Weights of a small contrastive audio-text model: encoder widths [96, 112, 144, 176], text encoder layers 7.
Rows from block 3 of the text encoder of a small contrastive audio-text model, named by matrix and row number. Rows with one number within an expert belong to one neuron, the router's apart. Each number is 500 + 50 x the weight over its row's rms, rounded and kept within 0 to 999. All counts start at 0. Numbers have three digits each. After the name is the row's rms in percent of the matrix's.
After each expert's rows are labels from the 100 texts, of 14848, where the router gives the expert most weight on average: "tokens" is the input token at the peak. Only what is clearly more common there than usual is listed. The data: read English sentences (LibriTTS-R).
# router: router (text_encoder.blocks.3.mlp.router.weight, 16x192), inputs 96-191
# up: expert up (text_encoder.blocks.3.mlp.up, 16x96x192), inputs 96-191
# down: expert down (text_encoder.blocks.3.mlp.down, 16x192x96, transposed), outputs 96-191

# expert 8
router.8 081:406492458408461520477527493517542537466482549481429580443444543456539501490445456611478555459521539520531471475509423508501430512520457500440496407551557594619543546444507517468589451534473573412494543615518513562589510510584500518555493621484539512523407561470562541472488518509524506557
up.0 102:538480562549555436484481547569505469584475405422458451465478404470424459441452479481381413519482480563491504502506520408455485563448488465536499582475481395412465500549433533558473601425527509472436504391453519409414523530433608462508469505484484454413444436537430457503554549501532513518
down.0 082:424439455517510504533519525532434568460555556515455547454526443491544449563511410520627490472449492447560494549524455493460557430542463412475483485506539578452421592475434547520557519510392554520508526480539527435575599540531563540554563420496527473567514546485429550447435533537560430512
up.1 095:527444529571414449518480581469449562484452479428536501479521461459513514476471627509519454566482454534412474478493512500421551497565481509450523521434441421433457431515447471552356582500557447546414436503522432482396521393433529511449455456376451516513543456521424426513495441447489534452
down.1 082:463481428547530519442533470557459377504503497501432561547504507516513559524561389477427482498455492439507594452447534527528465439589613472494539479464476537497485515449521583553527466460592513637566454485479521476592447444552480500500510533536516526502555471574459633549459517432434442524
up.2 107:564436454542500491483468540562555502508464478528507446516497464399505504440372541518468508417474453537463423539531501399539558596422516541471478499474469432391469473557436470489473443519464485552406531493550459475410543477460560503537434458469442424479404522515499453486553463504521404543
down.2 121:553481543520492548494509631475614583432450433489473420572522532470559523440392416495462517481542515492534487470584469471508617474430502526517549510580480536498485484456426533431469505488567451511453545533527403513490467516475553487496455484431432403497442510557501462465485536535551474478
up.3 110:559417469574442522501517521464542558546477458455577463486467513456452472485470541429429438542492483497467444417459574477525512466486498472479462559487452401396412463534456518555419517513485461578434522459516467415411490431440562479495487368443447484559648425520441403523520474485505506468
down.3 079:502491549500552556488484403509527532543561521467399510465513485480457435529530481511495467429475473538493467461457438435553570523524523500482570492494568508492471533501463553578549456460565536507456611579391634458520492596452541512555443632574547510466476481522545493540505438490397472489
up.4 095:498473565505546484564494434503478479554553480390467501505469423500458493504487485516464481462558491423534488614484477438429532416464437475492533540464497403524441510499487489481491555530564484483563485486457555486530498556505580443436534564599479424523548458465429544523490457530494453467
down.4 107:516491499520515497527472492486424581429481530440426515560497474490513530585543470477539457554499492496499494548547559399463572459473468518399529520504617495514493504478561466414448524496465515590580521561628550589470515574554573517517611422512432378543460481509461484489515447497488431486
up.5 096:510503551534432478535554506561489505588535476449511434524491460476461486519555623493539471474446446499515507385414597458441509578489495480549476542452474456464487548520428526547409553484580431547485443465477460480533470447422545445514496464533464485530525473504381544583451480447506481514
down.5 100:437461465471447509494528431553482423560491509517392489519538485488441583497490520488478475440486484495511508585487506429473490474459606439483536618462544481472523595572543584478524466586475582527622508484541538403624474505562529501529445466583414446497518452558495556563552542467439626445
up.6 104:566416532556452436484475546521526552555477498413506412510458514468546403528482479515511460555483562523449430523534558433440566581543471468445526526509526457435539491475429539518458621361470468532363509406496441512423545547419599500428450496498507467414490570457440433525583408581520475501
down.6 102:527471482537479497433525456429525501489480465464546538474423546608475430564459523480487499502440574481532452620548546508409554525489517505494494497549447532535488568474443510551449628472447540502456453526526485524549487471523520530469480516460477496529564497431484534519542522527506544408
tokens: "three"

# expert 12
router.12 105:514424535427533481441543483434399513445418483478510482443504480445504532565494476426473499490509542535534438448490465503388481443543602485502588490478537486594483520535564434530556475490519537499453534521588446471534533490568466410497500534570482522523580471487575567539512542450472506529
up.0 093:463526434546511508602529461570572570603588480553507498537423457527454531462478443486446564441434483531444530456499493528548493473475502495565478555488438559457408433408471579483449492538525442445503341475473417542535491449495498528512521496464487541468517508376458477485498469535586510457
down.0 079:356462548467437566549509446516505496482567470477524493594501508551517494592414507464541536435460504515545456474511506446441473641453587514501529577554410548380532626436472570467498533475493475493475462486492484560569455526523529502589476575532608488484410594477517482427536492556557573402
up.1 095:598541464467438436551555550527498510527500478511514426474537490532566537512453581527518519556540470484517471461407484436487426617525465481529515438542473467451464529482449503459489626577496474503504432468461462510518519512492444503482492620444499543559519416503492536510436565470525549503
down.1 107:526503495508499450533471493542408540481501576477567481439501548384487521549552514517437473532441562558492554433501616474482457437516536490515527402518621480457413514556506490475461563541481438508502515589547533506478528435397580505490533435572562500484469549358482516495481417398557528432
up.2 084:552527525447416471538464525529601544503471442449464479477511509533482419514496440493449475396480488572507501528564453425507542507429446514546502448581475482470536490441494576526408512422515537480510491440488468615529571546516531533445479561493489436459474460496536461518495502578477591507
down.2 094:434509502461438488536569518529489521526474485515530607522499530427423474467556516543475522451500575441503586497544490506478531465532605384532445478531523534502455506455493545506603538494449463499472453475384548426586622438494443479521496531483506534501494483570502615412542549474586562525
up.3 092:488565506565444396524550594517619530541501501481553502513475487494542479503475536553495518600495450505445519469549539453536513490479506552456433470468387435398541473476493559538429523468543407551472371448483460519483543545499521511426465491434402501497389482499436475472463484462551507500
down.3 084:534491496465437452508443519554466534473492479449546499527442514498554496583446528509496508518462560538501500441533624454508487504535544558441449413459469453498578521523467467480459511491534496531454504544541527530397409439451510487439530530574618448425435585385525474460449497453601553497
up.4 088:487511525444471540421405428467540486522496481560517490524566551505472478510463468535446508357445504549532605585526450517488532504491427501605479500458471520525467464442494610572436481487528566464492515451422458619504513506541582424501509418518505403440529503482502505503516489573487548540
down.4 107:408459495399452469511492519484584519592446434523489562481493471457450516479470504552434564404516561497492487523507450471490484548528582443566520545545499571493532502432502583495549477533472473503433540473392547417580534521506435459569490525499526501478535489576521570424512572566564588578
up.5 108:553495484574534457582565593495537594526494543504569467554443434509502452490477565437587450485430423433394477555461454536388467505474510483513483532517435413471480507532517530448534465575504484553465441422473522456394530553488489469518531530485434514502517420527490533472521493590436485447
down.5 112:512415635526506544531527571435423504524439545420519549480456530470576485541524606458567383534526410478501410501572421578534510498494513519479592546470510469519508534592550495431457459541408469514437547523429512450479459438486470498476440520490534552644548519477499441527482561550398420492
up.6 100:562557444537400334458482453548545504535525503501546502474509504520366541508442480526444510500582470463518484500438472502493539553524488520475483458570514520462583433392442579574466492450503532560527489503528505394458467511479443507509415560514442503521508474493522433493399543405486535447
down.6 098:515480425487518428531529419507489595534468506539569514414430515432582501496458467547488493477525527470429581445516442564463490492492538523488484475629438487605493448517516533524484512479497505398422528526479527470516496509380612488461530489502527510446436391497468534498543437432541502505
tokens: "he"; "on"; "were"

# expert 0
router.0 080:386523484411442461488484494509474531488487465416488554431398537468599476532448521546536518505479501481526479467496485464414437448503459521468485361533575554519624540425496529466485494473511424579471566585546531484572542514602438566526544565471481473506520518460549516504470482510585559589
up.1 092:530530531482421482460492488389516507514522556541594481580534550615561602475514504467553509539445513450478414535488533500545456537496476525518536547483431481561481424501467511469529542555491467514505520467449482439465472469508500507543575565454500583542578500599495539450438536509457573441
down.1 096:433508510357531429470580537481490556510528474464440476556539449463448449509566503498601450481524468477521479497500501504467459512533506533483512492608543591535526457503506509549561524495458431532560536441409573416491554487453434506621470520429455519504538563496474569430532552582544532487
up.2 110:520478507540512533481497562538522485523497525464459535538512596450553467500498521444469430560482457585474560522515544456497536561509405455494468525519499503486454505588504546553433578524574450499449443444458522455513544545418534542559456513459472499484531491428457413498567460487506444578
down.2 118:446523444515462489454476450511469416524496482424402451515499553496437506541513477444415433368523485607466556542477468417420461539460499413467466478543569484558537541487505637474569513518522537513495484453478481489562508577559562491557517554473465488565475522523498411562469446517500444478
up.3 105:527528518554485494570511561562528452530524562494468535605532562495503503468499507448464436589490419590456499508483487458521550568533401456493449557471521454540471491543502532515458529497581459551453494457526485414521484484466487524515444485502446468522567453423482403540536482478425437580
down.3 101:466466453545508470463451473534451440468454470441394451591544559474472533620529509446465418411553483602502509504482538428406448533486517503454468501527589488484478489489581554390603524467497526543478503436476466491500526531572543449589532523467496488569498515550478372590470420517489458474
up.4 095:508487487484365407568577614578573544534552531513472506501445488476448484499543479530437556521534489473477420495513506507556466533503537540588538547475480462469446452435547432502455556460590431503430436591473570493541568449451492456553432477519521505502446492551482492519506594465469621489
down.4 093:516531491577541386505402507583554502597472477589440481408436475485517463477502468549509618400510527539427561448535439515458509531391510533562499540473563523463456473407498582499555547377545524488478547540517500468429579517508625526515508501503513503350445468505514476544500506487483486525
up.5 134:547538511592530448542529577525519547557528544567533517514537484531497487395505556498469478497471436496435551474492430559536517581491475477545526545360457442461454461464455480588562479523526435516482409464515526417439543446422519440478480444462484552462487454540434493499523450415429440453
down.5 073:462509506524480493484542493534387576505531473447522573486479475551511490479509471521531454545406610513532614461535550499408529472585461527440488395423422472515484424507473432552432531479511478497529389514586495506395479467479480499497558444485468442543514505525567566450454456415502417492
up.6 092:527482397503599496533557495509438517527499488466480547467418404453460515508530517460536495523530458400416527438581441563528496521565536468487454457528517560512534524513521512546507387538498565434542583482489539473519527530473434562551599507527379492566401431499532578475529437451552434452
down.6 102:422514472448461526510551508456613519529567593515662527505515491434544582447390533466461461495590453427484466548471500459543462502454487516504474512605446477498512546546478497529444497654548489525462483457433511467486410544478496538557430545456467583533524432555525544496523560413434538430
up.7 104:451472478547519499534522577492525541590548512498507470510475451543519516469576483493461471571501524483505490463535533447507456400563526499492446501473519431471478436513514423439574510460469515575533450416582483402486465503536563539453576483428389436469566446463419538413544536551510413476
down.7 108:446424465566514469505507566502530466485408516472456522568598551524502527571513473437461466478555505536527480512417485412530629552529427444463468562544572501471499449443507554488504494445465610622553539424500509528493488546541539556497432459449504467583584504517572455470469463537429561506
tokens: "into"

# expert 11
router.11 104:496558549477562539545481488558523423539582544610523473510549545486531540469447523481524525551514445459551503427552584533568476480470496470483437538508440559519427516473535461455515498492457565591530483464532492519494475491529477540513494418516520621460563540441554569555503493590520425473
up.0 099:520513509570435512508553542552469571442462502467533464434511459507499437437607467495483468405426520534433519548481504521487529481498541581475537503437526501408527475452491520511391558454512442499542495514574508533509556475465537546493474560390485468505507489562447457509496507453523532549
down.0 092:466459437604420469566605513540471499456481555549516556437483500426545515462643480475507533455515483543404488484481462590429508506548478544495488536515476616598423472440512556489488600555480505450472503582481546495459517437451470551478519563454450552565544488577444579491453443409513405506
up.1 104:502490434483408420495481481440403505427513467470498549492476430520418437452594556555511519447428482453415466539527462539461566510575443550415479482426588471503636492524503528504537511468562435460512463539450542501510602468536443564472504522461434484556479480492476406460549405490479588595
down.1 092:460509550506547553499535524467523402564490526514487527581512520542479421421537456530528515548495614513536503513500580552467436463514501416563398457535339481464554477503366558501593468472527433520545493475557489495520438503479495482506429420515534574531536487555427574500509602463563596520
up.2 091:490458551470444456493476556443489516540431435466402589444441462500495502478558519545415536495523469604394523581608441533508537482481524551461523499463542472479497553535513543564480501428531455452373481488452562461552606510545537582490502531442435419478466475537491574482545513503512515505
down.2 083:540473493457411491452484428485520506512612546542581582404444561533455524557536539487408605461541534440482449472515584436454556489573514518507545462465512576520457500379480507431465439571539496503493491521508559570524427436508438469488472542534500490532537526540559632479429526471478563497
up.3 103:660533610697566549547590550553542500592532504514441563495523504543542542464428483391475441515543493435532513473540554536507507560491509458477467485527478493430456461511451492546496504494444521565512483449548454405471460507431501493507449469462519535484570484516505566516446564501480428459
down.3 120:547491537547604548439499591491560488554476405493431524508517519533515578478398548493509517541578545530547573473485566500544501647511475477521465486601551439447527510530510381487430476428506537475572509435404445531448522572514512572475454524456476503480483495532538564512488513463453419469
up.4 103:494465492492443455458539497460444538469470459392472541449453430479491456484579492488529466534457471472427542559512485502509567533575470518428439497479566437464594478563484514594454467457509392524462468497424534471587560438482560523451511532416365414581471471566420516462543463408491459496
down.4 078:569496477577552570510451551481535511500482487466447522539410538532449474438465426455433539541547639506468489463479615461467499542440534545509473461559539461457533555503451483477464483523516544502533507479519448603430548549418641540483471614523555449458433576601535585513496510432513425483
up.5 111:518455536515551558562490430464432416460362386420412400457538457418448507498431554474467513472466501538542462399550440457521489478485497480547550519492464458558432577483527453454564569510559535523521483469586541474509523462500579398478540429530535412498498413472521512484524450482497456503
down.5 132:456564565517537478553476464501477419517447445421413453538544405465429493450446503419503524504488465567591475626555478402551478453485491467499493519515483539497531484513545491394536582552437507525552490562565505486558575421555479467475551415490552501494459429477451453470492525439541567540
up.6 098:459413448528428449443524458392434515552496460435461472497439425498426506452580515501530492563443478448408430452497479508436466461491544518503509518498591426497521424580484503553477525451564442449481454498487508395546564471454637583538508526421426423508515479552424554481522500496418515480
down.6 089:464508498507466418498534518378490429560490399468489516577480439523436596479586394488424532521472527502481499483502542527498385387363598513485523496550511416561481445526507558518483557506492448417543409483488470484536475452451591519458519535455451467420465513529487654491504550446570502469
tokens: "said"; "he"; "she"

# expert 15
router.15 108:453448439453486434445395485484467532417460551510512448479510492516531489483518482516515481584449480505465454512514391507597555480529546564439456551492536555545553380523540422435545487567547433520520547521532541448449494544505412479512467523532545467555472570551539350424454423493421429535
up.1 099:528552570510503518501488572482535543553446512468468444515385483481523444541491465514545485621463523592513431427561593381467417577495509484458601515534502460413512531576539429515483545419493496523415424499561461513454575538506586593559510541366500468446415546517463473570552403536521443495
down.1 107:491444477452516373534504392517500519635491398517490473380439445423405467468528494512411506494528547471468462441475404556508428528526536518527487525574599468559489513515514496557523481447417542428431546454416585437546564497504515535534592535497481486430512409502547595449591500510510513442
up.2 102:521460516526548441441545480577493519552599465504432514501440438497394445442516424409413457499514458474525518430453530478426489487546497420537508472473525493476506522465500495574495442459523539506459466524562504447539531463512472577493474484489520537474525449408530450608450478482485521597
down.2 095:494494516487450520554612482565468590574536545555452528479459486444485515470484553490465546477450445445550555462569481507545538585517475344470584646498532495635406535529542528444468483528501449449477457541488567444523499412453504448519528454469483514530496470502436536570504489461501564510
up.3 090:489507490455466410428530438527563412575558446497516506576526524467452541491510451410429480476487476500560582579502508465477457483445576505515537487511447478439432554488501514566412514540463466462514420439433513486538474490546469526440543517536362494458601415499464477519502550513515487395
down.3 089:520580544540497470519491536506547535532523453575486482487466508489482507544525511556530545408531538592508429435482549457572462494479539546487470438419547578608512526517626539397554559422483551374442471525525432514462534553482449528502516477425556509449462572410510529526458499521540409583
up.4 109:516544471490551402494516475429465495486507524528592494495398503523488456558526512513555573548460608443441525533515488563450488399634501527568460341486450505572520460419439452553574537492512484480396477515450479528509567528481500485431599399504570543462516493461531525495581489466560502483
down.4 113:473505543407561521532501414440536517459586490502524472483486495532479390421518468484472485418458500422552525583437355501467482549566509505473512436613468525517512486467467523616539509522504503494497542486367527477471599538545439529471433631448544553466548534483584422514457466552419452502
up.5 089:505488503516509517583537472477395529464489436499460481537511513476399535413552524500485439437459545480483465554500444593493465554442565493511560492448577527487506536576551517558464530521460471427470480533409499492448544413488514471467551501549474503473452463493554455474494429445502645481
down.5 097:487460422515448488507498417554529439439533517486456451487515481563521549542446530475410493545495561480530474551472571430448538603503375528402456476581554479428532491455410558499485588412446544592502588455548470505435517452494568494579472499473420390573556467452493509490468479539517475520
up.6 097:473463528549643530541555421582432478586526396471383416479444358443443445440517519478541470496439469458573536493496512502500447511546482427503440527524494441476548550516530445556593503443481478460491507477523575426548521485525498464498525440495483525494493450488416491455520458511497488523
down.6 097:500491538402488509500588514506481549553467539497478500514405508538576435492510503564489508475490544457532509515525502507600482550537606503502537565499510457517542539466480484407599557511499397494470436533499561459512543411475540462528461492516533503491427524478364529442510546510511505383
up.7 094:552479601501499478503550515502553522592510406464439487446428398395498487471453526518442582430510464507512489411539462563516539469542383492521567479488501449502504553469527524525484479409570440484422495523481560458525521443553517457506451437532531506471522462443440558572537490506503482538
down.7 104:497478550418508564546617530462454531364439486459413415503474433490597450431573431526599511439448458517558486456522470476551483470515549553424594555530488535607508555575570433488543511536509488438443517534569480422471501512521495505551502521456527447488432536528475480553482565548478451562
tokens: "for"; "from"

# expert 7
router.7 132:480497473496455470532522470478452441492431453476473487518526423492382463481593500543540558408585489622545504519464516551469482606499604520483518510498539507401533524508443533562460587497420465474511526500416491535419521497576519459547559495460538495459441441466464550542604519462512597487
up.1 082:507554537508532377414446470501540406546510431515472410445509466520424491470511447486462485509543508460488494521445424440508523509497456344672458580534561462489497469420421469493530552419484495455519529469521474533505529487533500444477542435540467507510479459492568449534470528435515536504
down.1 098:565565551506482535520502519401481503480481497450565438554427539455534478473486494563437491371597583479561412476531505472530447597530522576524487495533491564546517565479576529437587518568530492427401531492425528520618444549497514508527476640379445536482476576487520479516570568448467516473
up.2 120:495492506535551552475507533518475465494471438465489458504568496498427414453533490432489509447363411522506478486486464535504461466481578411550534538399532448430575481470472465571463472415487447500471564538630506487483534424538460567509484384479606491422495543467491426518486469530536510471
down.2 118:496540557467483530488498525465534471455481424469476447547500502566474457482525480481458476434448549534574435424605506471515481518477626494575517526503521529460541488460519473482461564485455432391461521632498519539564561335585414626546434535460572507497444579530522410467502474524542572505
up.3 094:465529473538439471519490475524561541527526485538531464563508479500456544432552425516496568441550488533544388372554600396627505548450504519431459460441412494476436390512490549519449516551574463505494512450439446480450520549510555428480565540402412497402460467456476554406524528436542533566
down.3 098:478488473483456600586518549450504505419441558506490553565511457508507524502571484550486522449585512515549507427475535440530454586526499508482510505564514484426497437509481581501499551522561433449557542511454515615512512583440527478496475543415422429455470522475584542510546488461426596476
up.4 086:566438500512515524453529457569498536472551504556542502496530522500502491415458413423366395491504549438567594554402572435529492489494400493520478574559509536502310475452487412474506446443526485521499500524531509427515502444440516526479431453540542543516583547526467411511427555403451441480
down.4 085:438474498553515589437576489528433543463549520458491568392568664530439516504459536524446410548499538564532608525487565474466506511588478506506456396464540537544492603534452422552474504467530545484443389502488510537484537477488551526451563513563521485545497494507440455526442539441527417535
up.5 088:495490488474531456421450510496511494563547511585533489460452548482525515500358469554468548597474590503455527559497564488432405464445420486537429525537504481488485495571478516433555489443487566515476496505555457420491502595420490541544500482497526528449494634437445452504504514501584397587
down.5 104:451503520464548454448452405541507434488516395545469459403582565476497558407385520473454503445387506562437581471453444525406528467483551539588481443494482466543496516465538537563475483550530544500500411483519437442511498495508510406480497491532533539426446544516565453508458560429560415433
up.6 109:478509493551486465534461502572554574551607516549575563513483501507550514414439458517421460540471456522437481499497464470505497408462486449459433442428401417476502418509511548482426451491559471542422385467542472457412523473440477542444458481493465556468535487388543454414399509495521402545
down.6 073:476484554602406502437511493534559512470564556503582513416531491400542505486491530549423555442408526443525486495559554509485594414505443424480475517443530548600442421359435544518548499418484510550463485467557537513441484451533435457514444458478466429526549545463514552565461532464539446567
up.7 089:547562596548503447444486435507497430608547506475513476547556577514558541463446527465508469571436475441478493567474495448494506472461509502392571526451511418506538471533469461542500538487488530562429444543504537462531528434482544600450412614493571514549583476547417499477489491483371516577
down.7 087:438514518465510551477591457466548431500526501525409472481611498517468580573498489500505534488472453553525551516391386501540443563542432393455551564507554543526449509444456554489559472475452456550478468486446492487527504464528469485540552468530547507544527435477401508548413453503439539612
tokens: "the"

# expert 5
router.5 117:548591584618603573568583583526602579563545568535541561580581550539514481592464486496478412533444492460506549591459495423536531543526477523490491506541519485398561569525526475521485494527503465442523483494483541431538486503475495510501495529505509447536480514529425422501448533515488463486
up.0 132:540480502521507506529479503538511516570501504458455526390437521476502418539481477418543476473528475419415454441487545513481609490430510580471410475474482472497484490498526441573448489530461589470562589567457548466551536383502527482520563413474452431558494482583445528493548524575568505462
down.0 120:484506469504491558517527481549489491496478568462456438423555645507502462651526523491545437552494524528590497432486511489577527428531511428478490461469551484424471558488530435527484506502409523415543579556521529549639516486517518470432523520520576487542493525494464530514524518570476525414
up.1 101:384338361348429346385349452422481446493422433477511526520482444502405499522458513527445518499520473550507472509485554458502497522560468532521500560499522445492541500471492530490504469493634522511498531504538499523476459523439554459542445483535512465534498514491499499511522463456498450533
down.1 107:400454519551533495392493488386489449422454457484499473506578494488407494559530521605454483490520521566557548502490556474547546536561417459552443553558581484444494514481524478531492467505569509520580551479542449497512481480477576381486454515517513500656449526537432466502456474457532448561
up.2 107:426490489527429497531485519563505501475562499536471573530516405378484539492514447511429417469522495569422537412514597570547539411524455559580467476497491552407494558445485604548371506447557482592475428490544454487523523489487581551537416478457380547504513481432568487420519516384563544497
down.2 111:430475513525523483576494589438538482494474490503502563579591399357507539526559423532526540488487489501479469552508485592477425510525466538512523470541506647460566466501470541538545567486491411517500498546597481504412521572549482514586508448384431527488552500518477452520503507518583493575
up.3 137:484461474454481411452398482451509422447382444517574541517474478504479439533420550494418462540414449434480529565493547477452428483591515580541463502519486394480537544523493513482538474457533545460533585518467513524499466501450492460539467455451519457486506502507535452522451525517525448550
down.3 116:507497520529516460478432569418547435431505472519531508590568435538407514638474526599491486504540475509562516508489556438496524554569424482613440514603522426423507541492482456469480454472522526487570538516485466483506435542471516405545431504498522471575425526495538454531447505479527523514
up.4 092:539528561479515504490486510504518470468462497514494419518482496527559500471428474543560533485383489604558534498591534421482512492400520529481562561536437527501507498465439544460493509412487543490351550420546386490448522568560476497479461524459552456381419545385514417515494457528564494527
down.4 098:466569500451493562454478591458543588516598539486525428527460489548540506503441442526501386550526510487507551537529510488486405463378460526463550421495486398458572528484482593537438558478525482600457505468505416507471541579501532580525413679456506444437486538492506475509464503593572506530
up.5 090:515426438476422419446451402485426451512502429476493463469399421388471481429517552456479532489487458517388488456504509567512555416573506558486481559397487471494464439448487537545454516497584417551433453479492497442505514414502525530448533361499440587463561438472453498486604440527480547495
down.5 077:488516541666477402500521517434541521514541359555544484598570433475532682377489539505479524540481487472430451477517436548469463422518535487514457491418444452464498439482456620547494499454515480456463489447513459443449373411475488515439480471442470502527544442539457518438480517486537546611
up.6 119:497494527458560512517488501523541533552480500441562519405474504455481419529444424460503471406373499445475497566488564473336515470433539558567450485476442508522528497502500477579452457470471567503538510474451451549531580430501459428511544436456455403444464506560513568510595501541572421530
down.6 121:527558505502507594476523514543521512546558590529471424408514656537554486616469486494523424550484543534565526476510489488561502427506480472444481429505555495449462532479521469551518520528405519451494564547514490540628524498464513507469494544508601488492462526464455548506519528604466504438
tokens: "i"; "and"

# expert 3
router.3 101:523554517445462555489403483557510471461472515486526465442449484428529509454544512565465589493484495575520520487493461497477377492561505457503473543471520527526460540467500542405588487495442575454578523580555571575526471571527446525557485589438524514478423508558555522598498436476485462519
up.1 093:508542581529597496547437421464483412554528401522508479492529502575389550523394618481512487401563487518463477562508569428475544442393473462530491536501440416538493490548491543468515545517522530448490507408535410460530488460515497463443504475468470500461588546458505469524534487523595545457
down.1 094:487520521470533524495549534406552526537506514526514535555499510509512441504449483545557532513434479510537491586454492499487504440430536473531481559373430408511513467576514492507542551602500482501576423567527437495557578440548523389524568384491463543453520389564459449464570537586468532499
up.2 109:496567482453469453486496480442464489483529467453573477541543511550406554514456549532494424448555531417510560512510597496520467400422512526540508449588485434483460517553484510520479514583548471521464546512457483385466476529471535593503491494532459471497489462526504521376479590375563521533
down.2 115:442533511467445498439514459400546546463512416501550335517517483437456511427470590565466490447531488521502525491436498543542453418505521531550484465554563412471448546566505539550461451588593471551470548553437563411519477501447500492584456537528538529460502378485513440457480506472523554510
up.3 102:539494527508568475453469421476481463543493435447469571550475501527448440570524508429536433549456341388404504545557515504495520442431498557506402537485536487497557490527486464494537532422498487626494518447508493375473551446541542495525508510480378454480583449505501494426466554467468481549
down.3 099:527487543449606485475510474461503533577545451501542511548524487508487517607513458484534413573523458372491530422477504505419482418504623553506584472474571485544566432524507444461511495391407462425438560511481395491438445434520469471583547538509491423426461631423513531581461464553556486534
up.4 099:512535511496462461458485477449505463499561470517538505525583477583401549426494534519522427446573501508474506545503496470513484447393422450572427494561390396568532455546439594546416487554587464453496562472475449424488442589424535552448437468483451520483537501489507458469470531427546475570
down.4 101:464563531427486514452579477393583605506568489563565421468510481453506505454508522584488484464550448548583527504433452455499424500487468508493481465556406383550472460585476526510541507612657420475475477489444508388474465545491474464522444482449456581448477416493495545458484542510525557504
up.5 100:581491532575598523475515489432449477496464513415520532466470489425448466514517464499496464508446425473408533572528400531497484407557460517488530551450581456503545429517465485535462543498523468535438513538498510460520612434456541531531475478478417467571499408474421526489505489511423419521
down.5 107:514448449561604516471505515479406505523493483437511459473492522431587511582558537512612468562439502455479543469520550505426495409568538538526528522459549507389533439504385434579437525452471457532571602597580490511404500536377613481551560443481543415556431550492441519555486472472532446456
up.6 093:530424526550573416475491483519616492582539457552454489463486395555546462488405467439497498523569460512446440497468487443510538536411463546485456454442428424445487470487490465539496515502568485528444435346477406462447548480527480464466460513504415480471534441477502537519534577553437539447
down.6 075:496553521486608512417494441466473451406523518454447491543549586556493442561515450454529405573435457481500529587478517504518447495470431550523458447567562513534628502533562485472532588480500525491514519498508512454514469511560506603500468597599574500487487544446418497449440554505499511634
up.7 128:577456495567576446465535450506508517554515473514528526515515488522429420473442505432471452525457437385439508575446552502509519480469481528557457536487462472440421478470463420549479531502512452505438455414491494408496562409460528504435454415517465559491573437494415479492471544483460540474
down.7 069:531540501545521457484544413545442502524534509513473516427439555474424499511449477533495603462441566416558503559504493471521478485480506446444475608460522522495523614512515489528562569530528579509463455453457486508547528526528557548404513550531533499536493526434462545510547550441437460589
tokens: "this"; "my"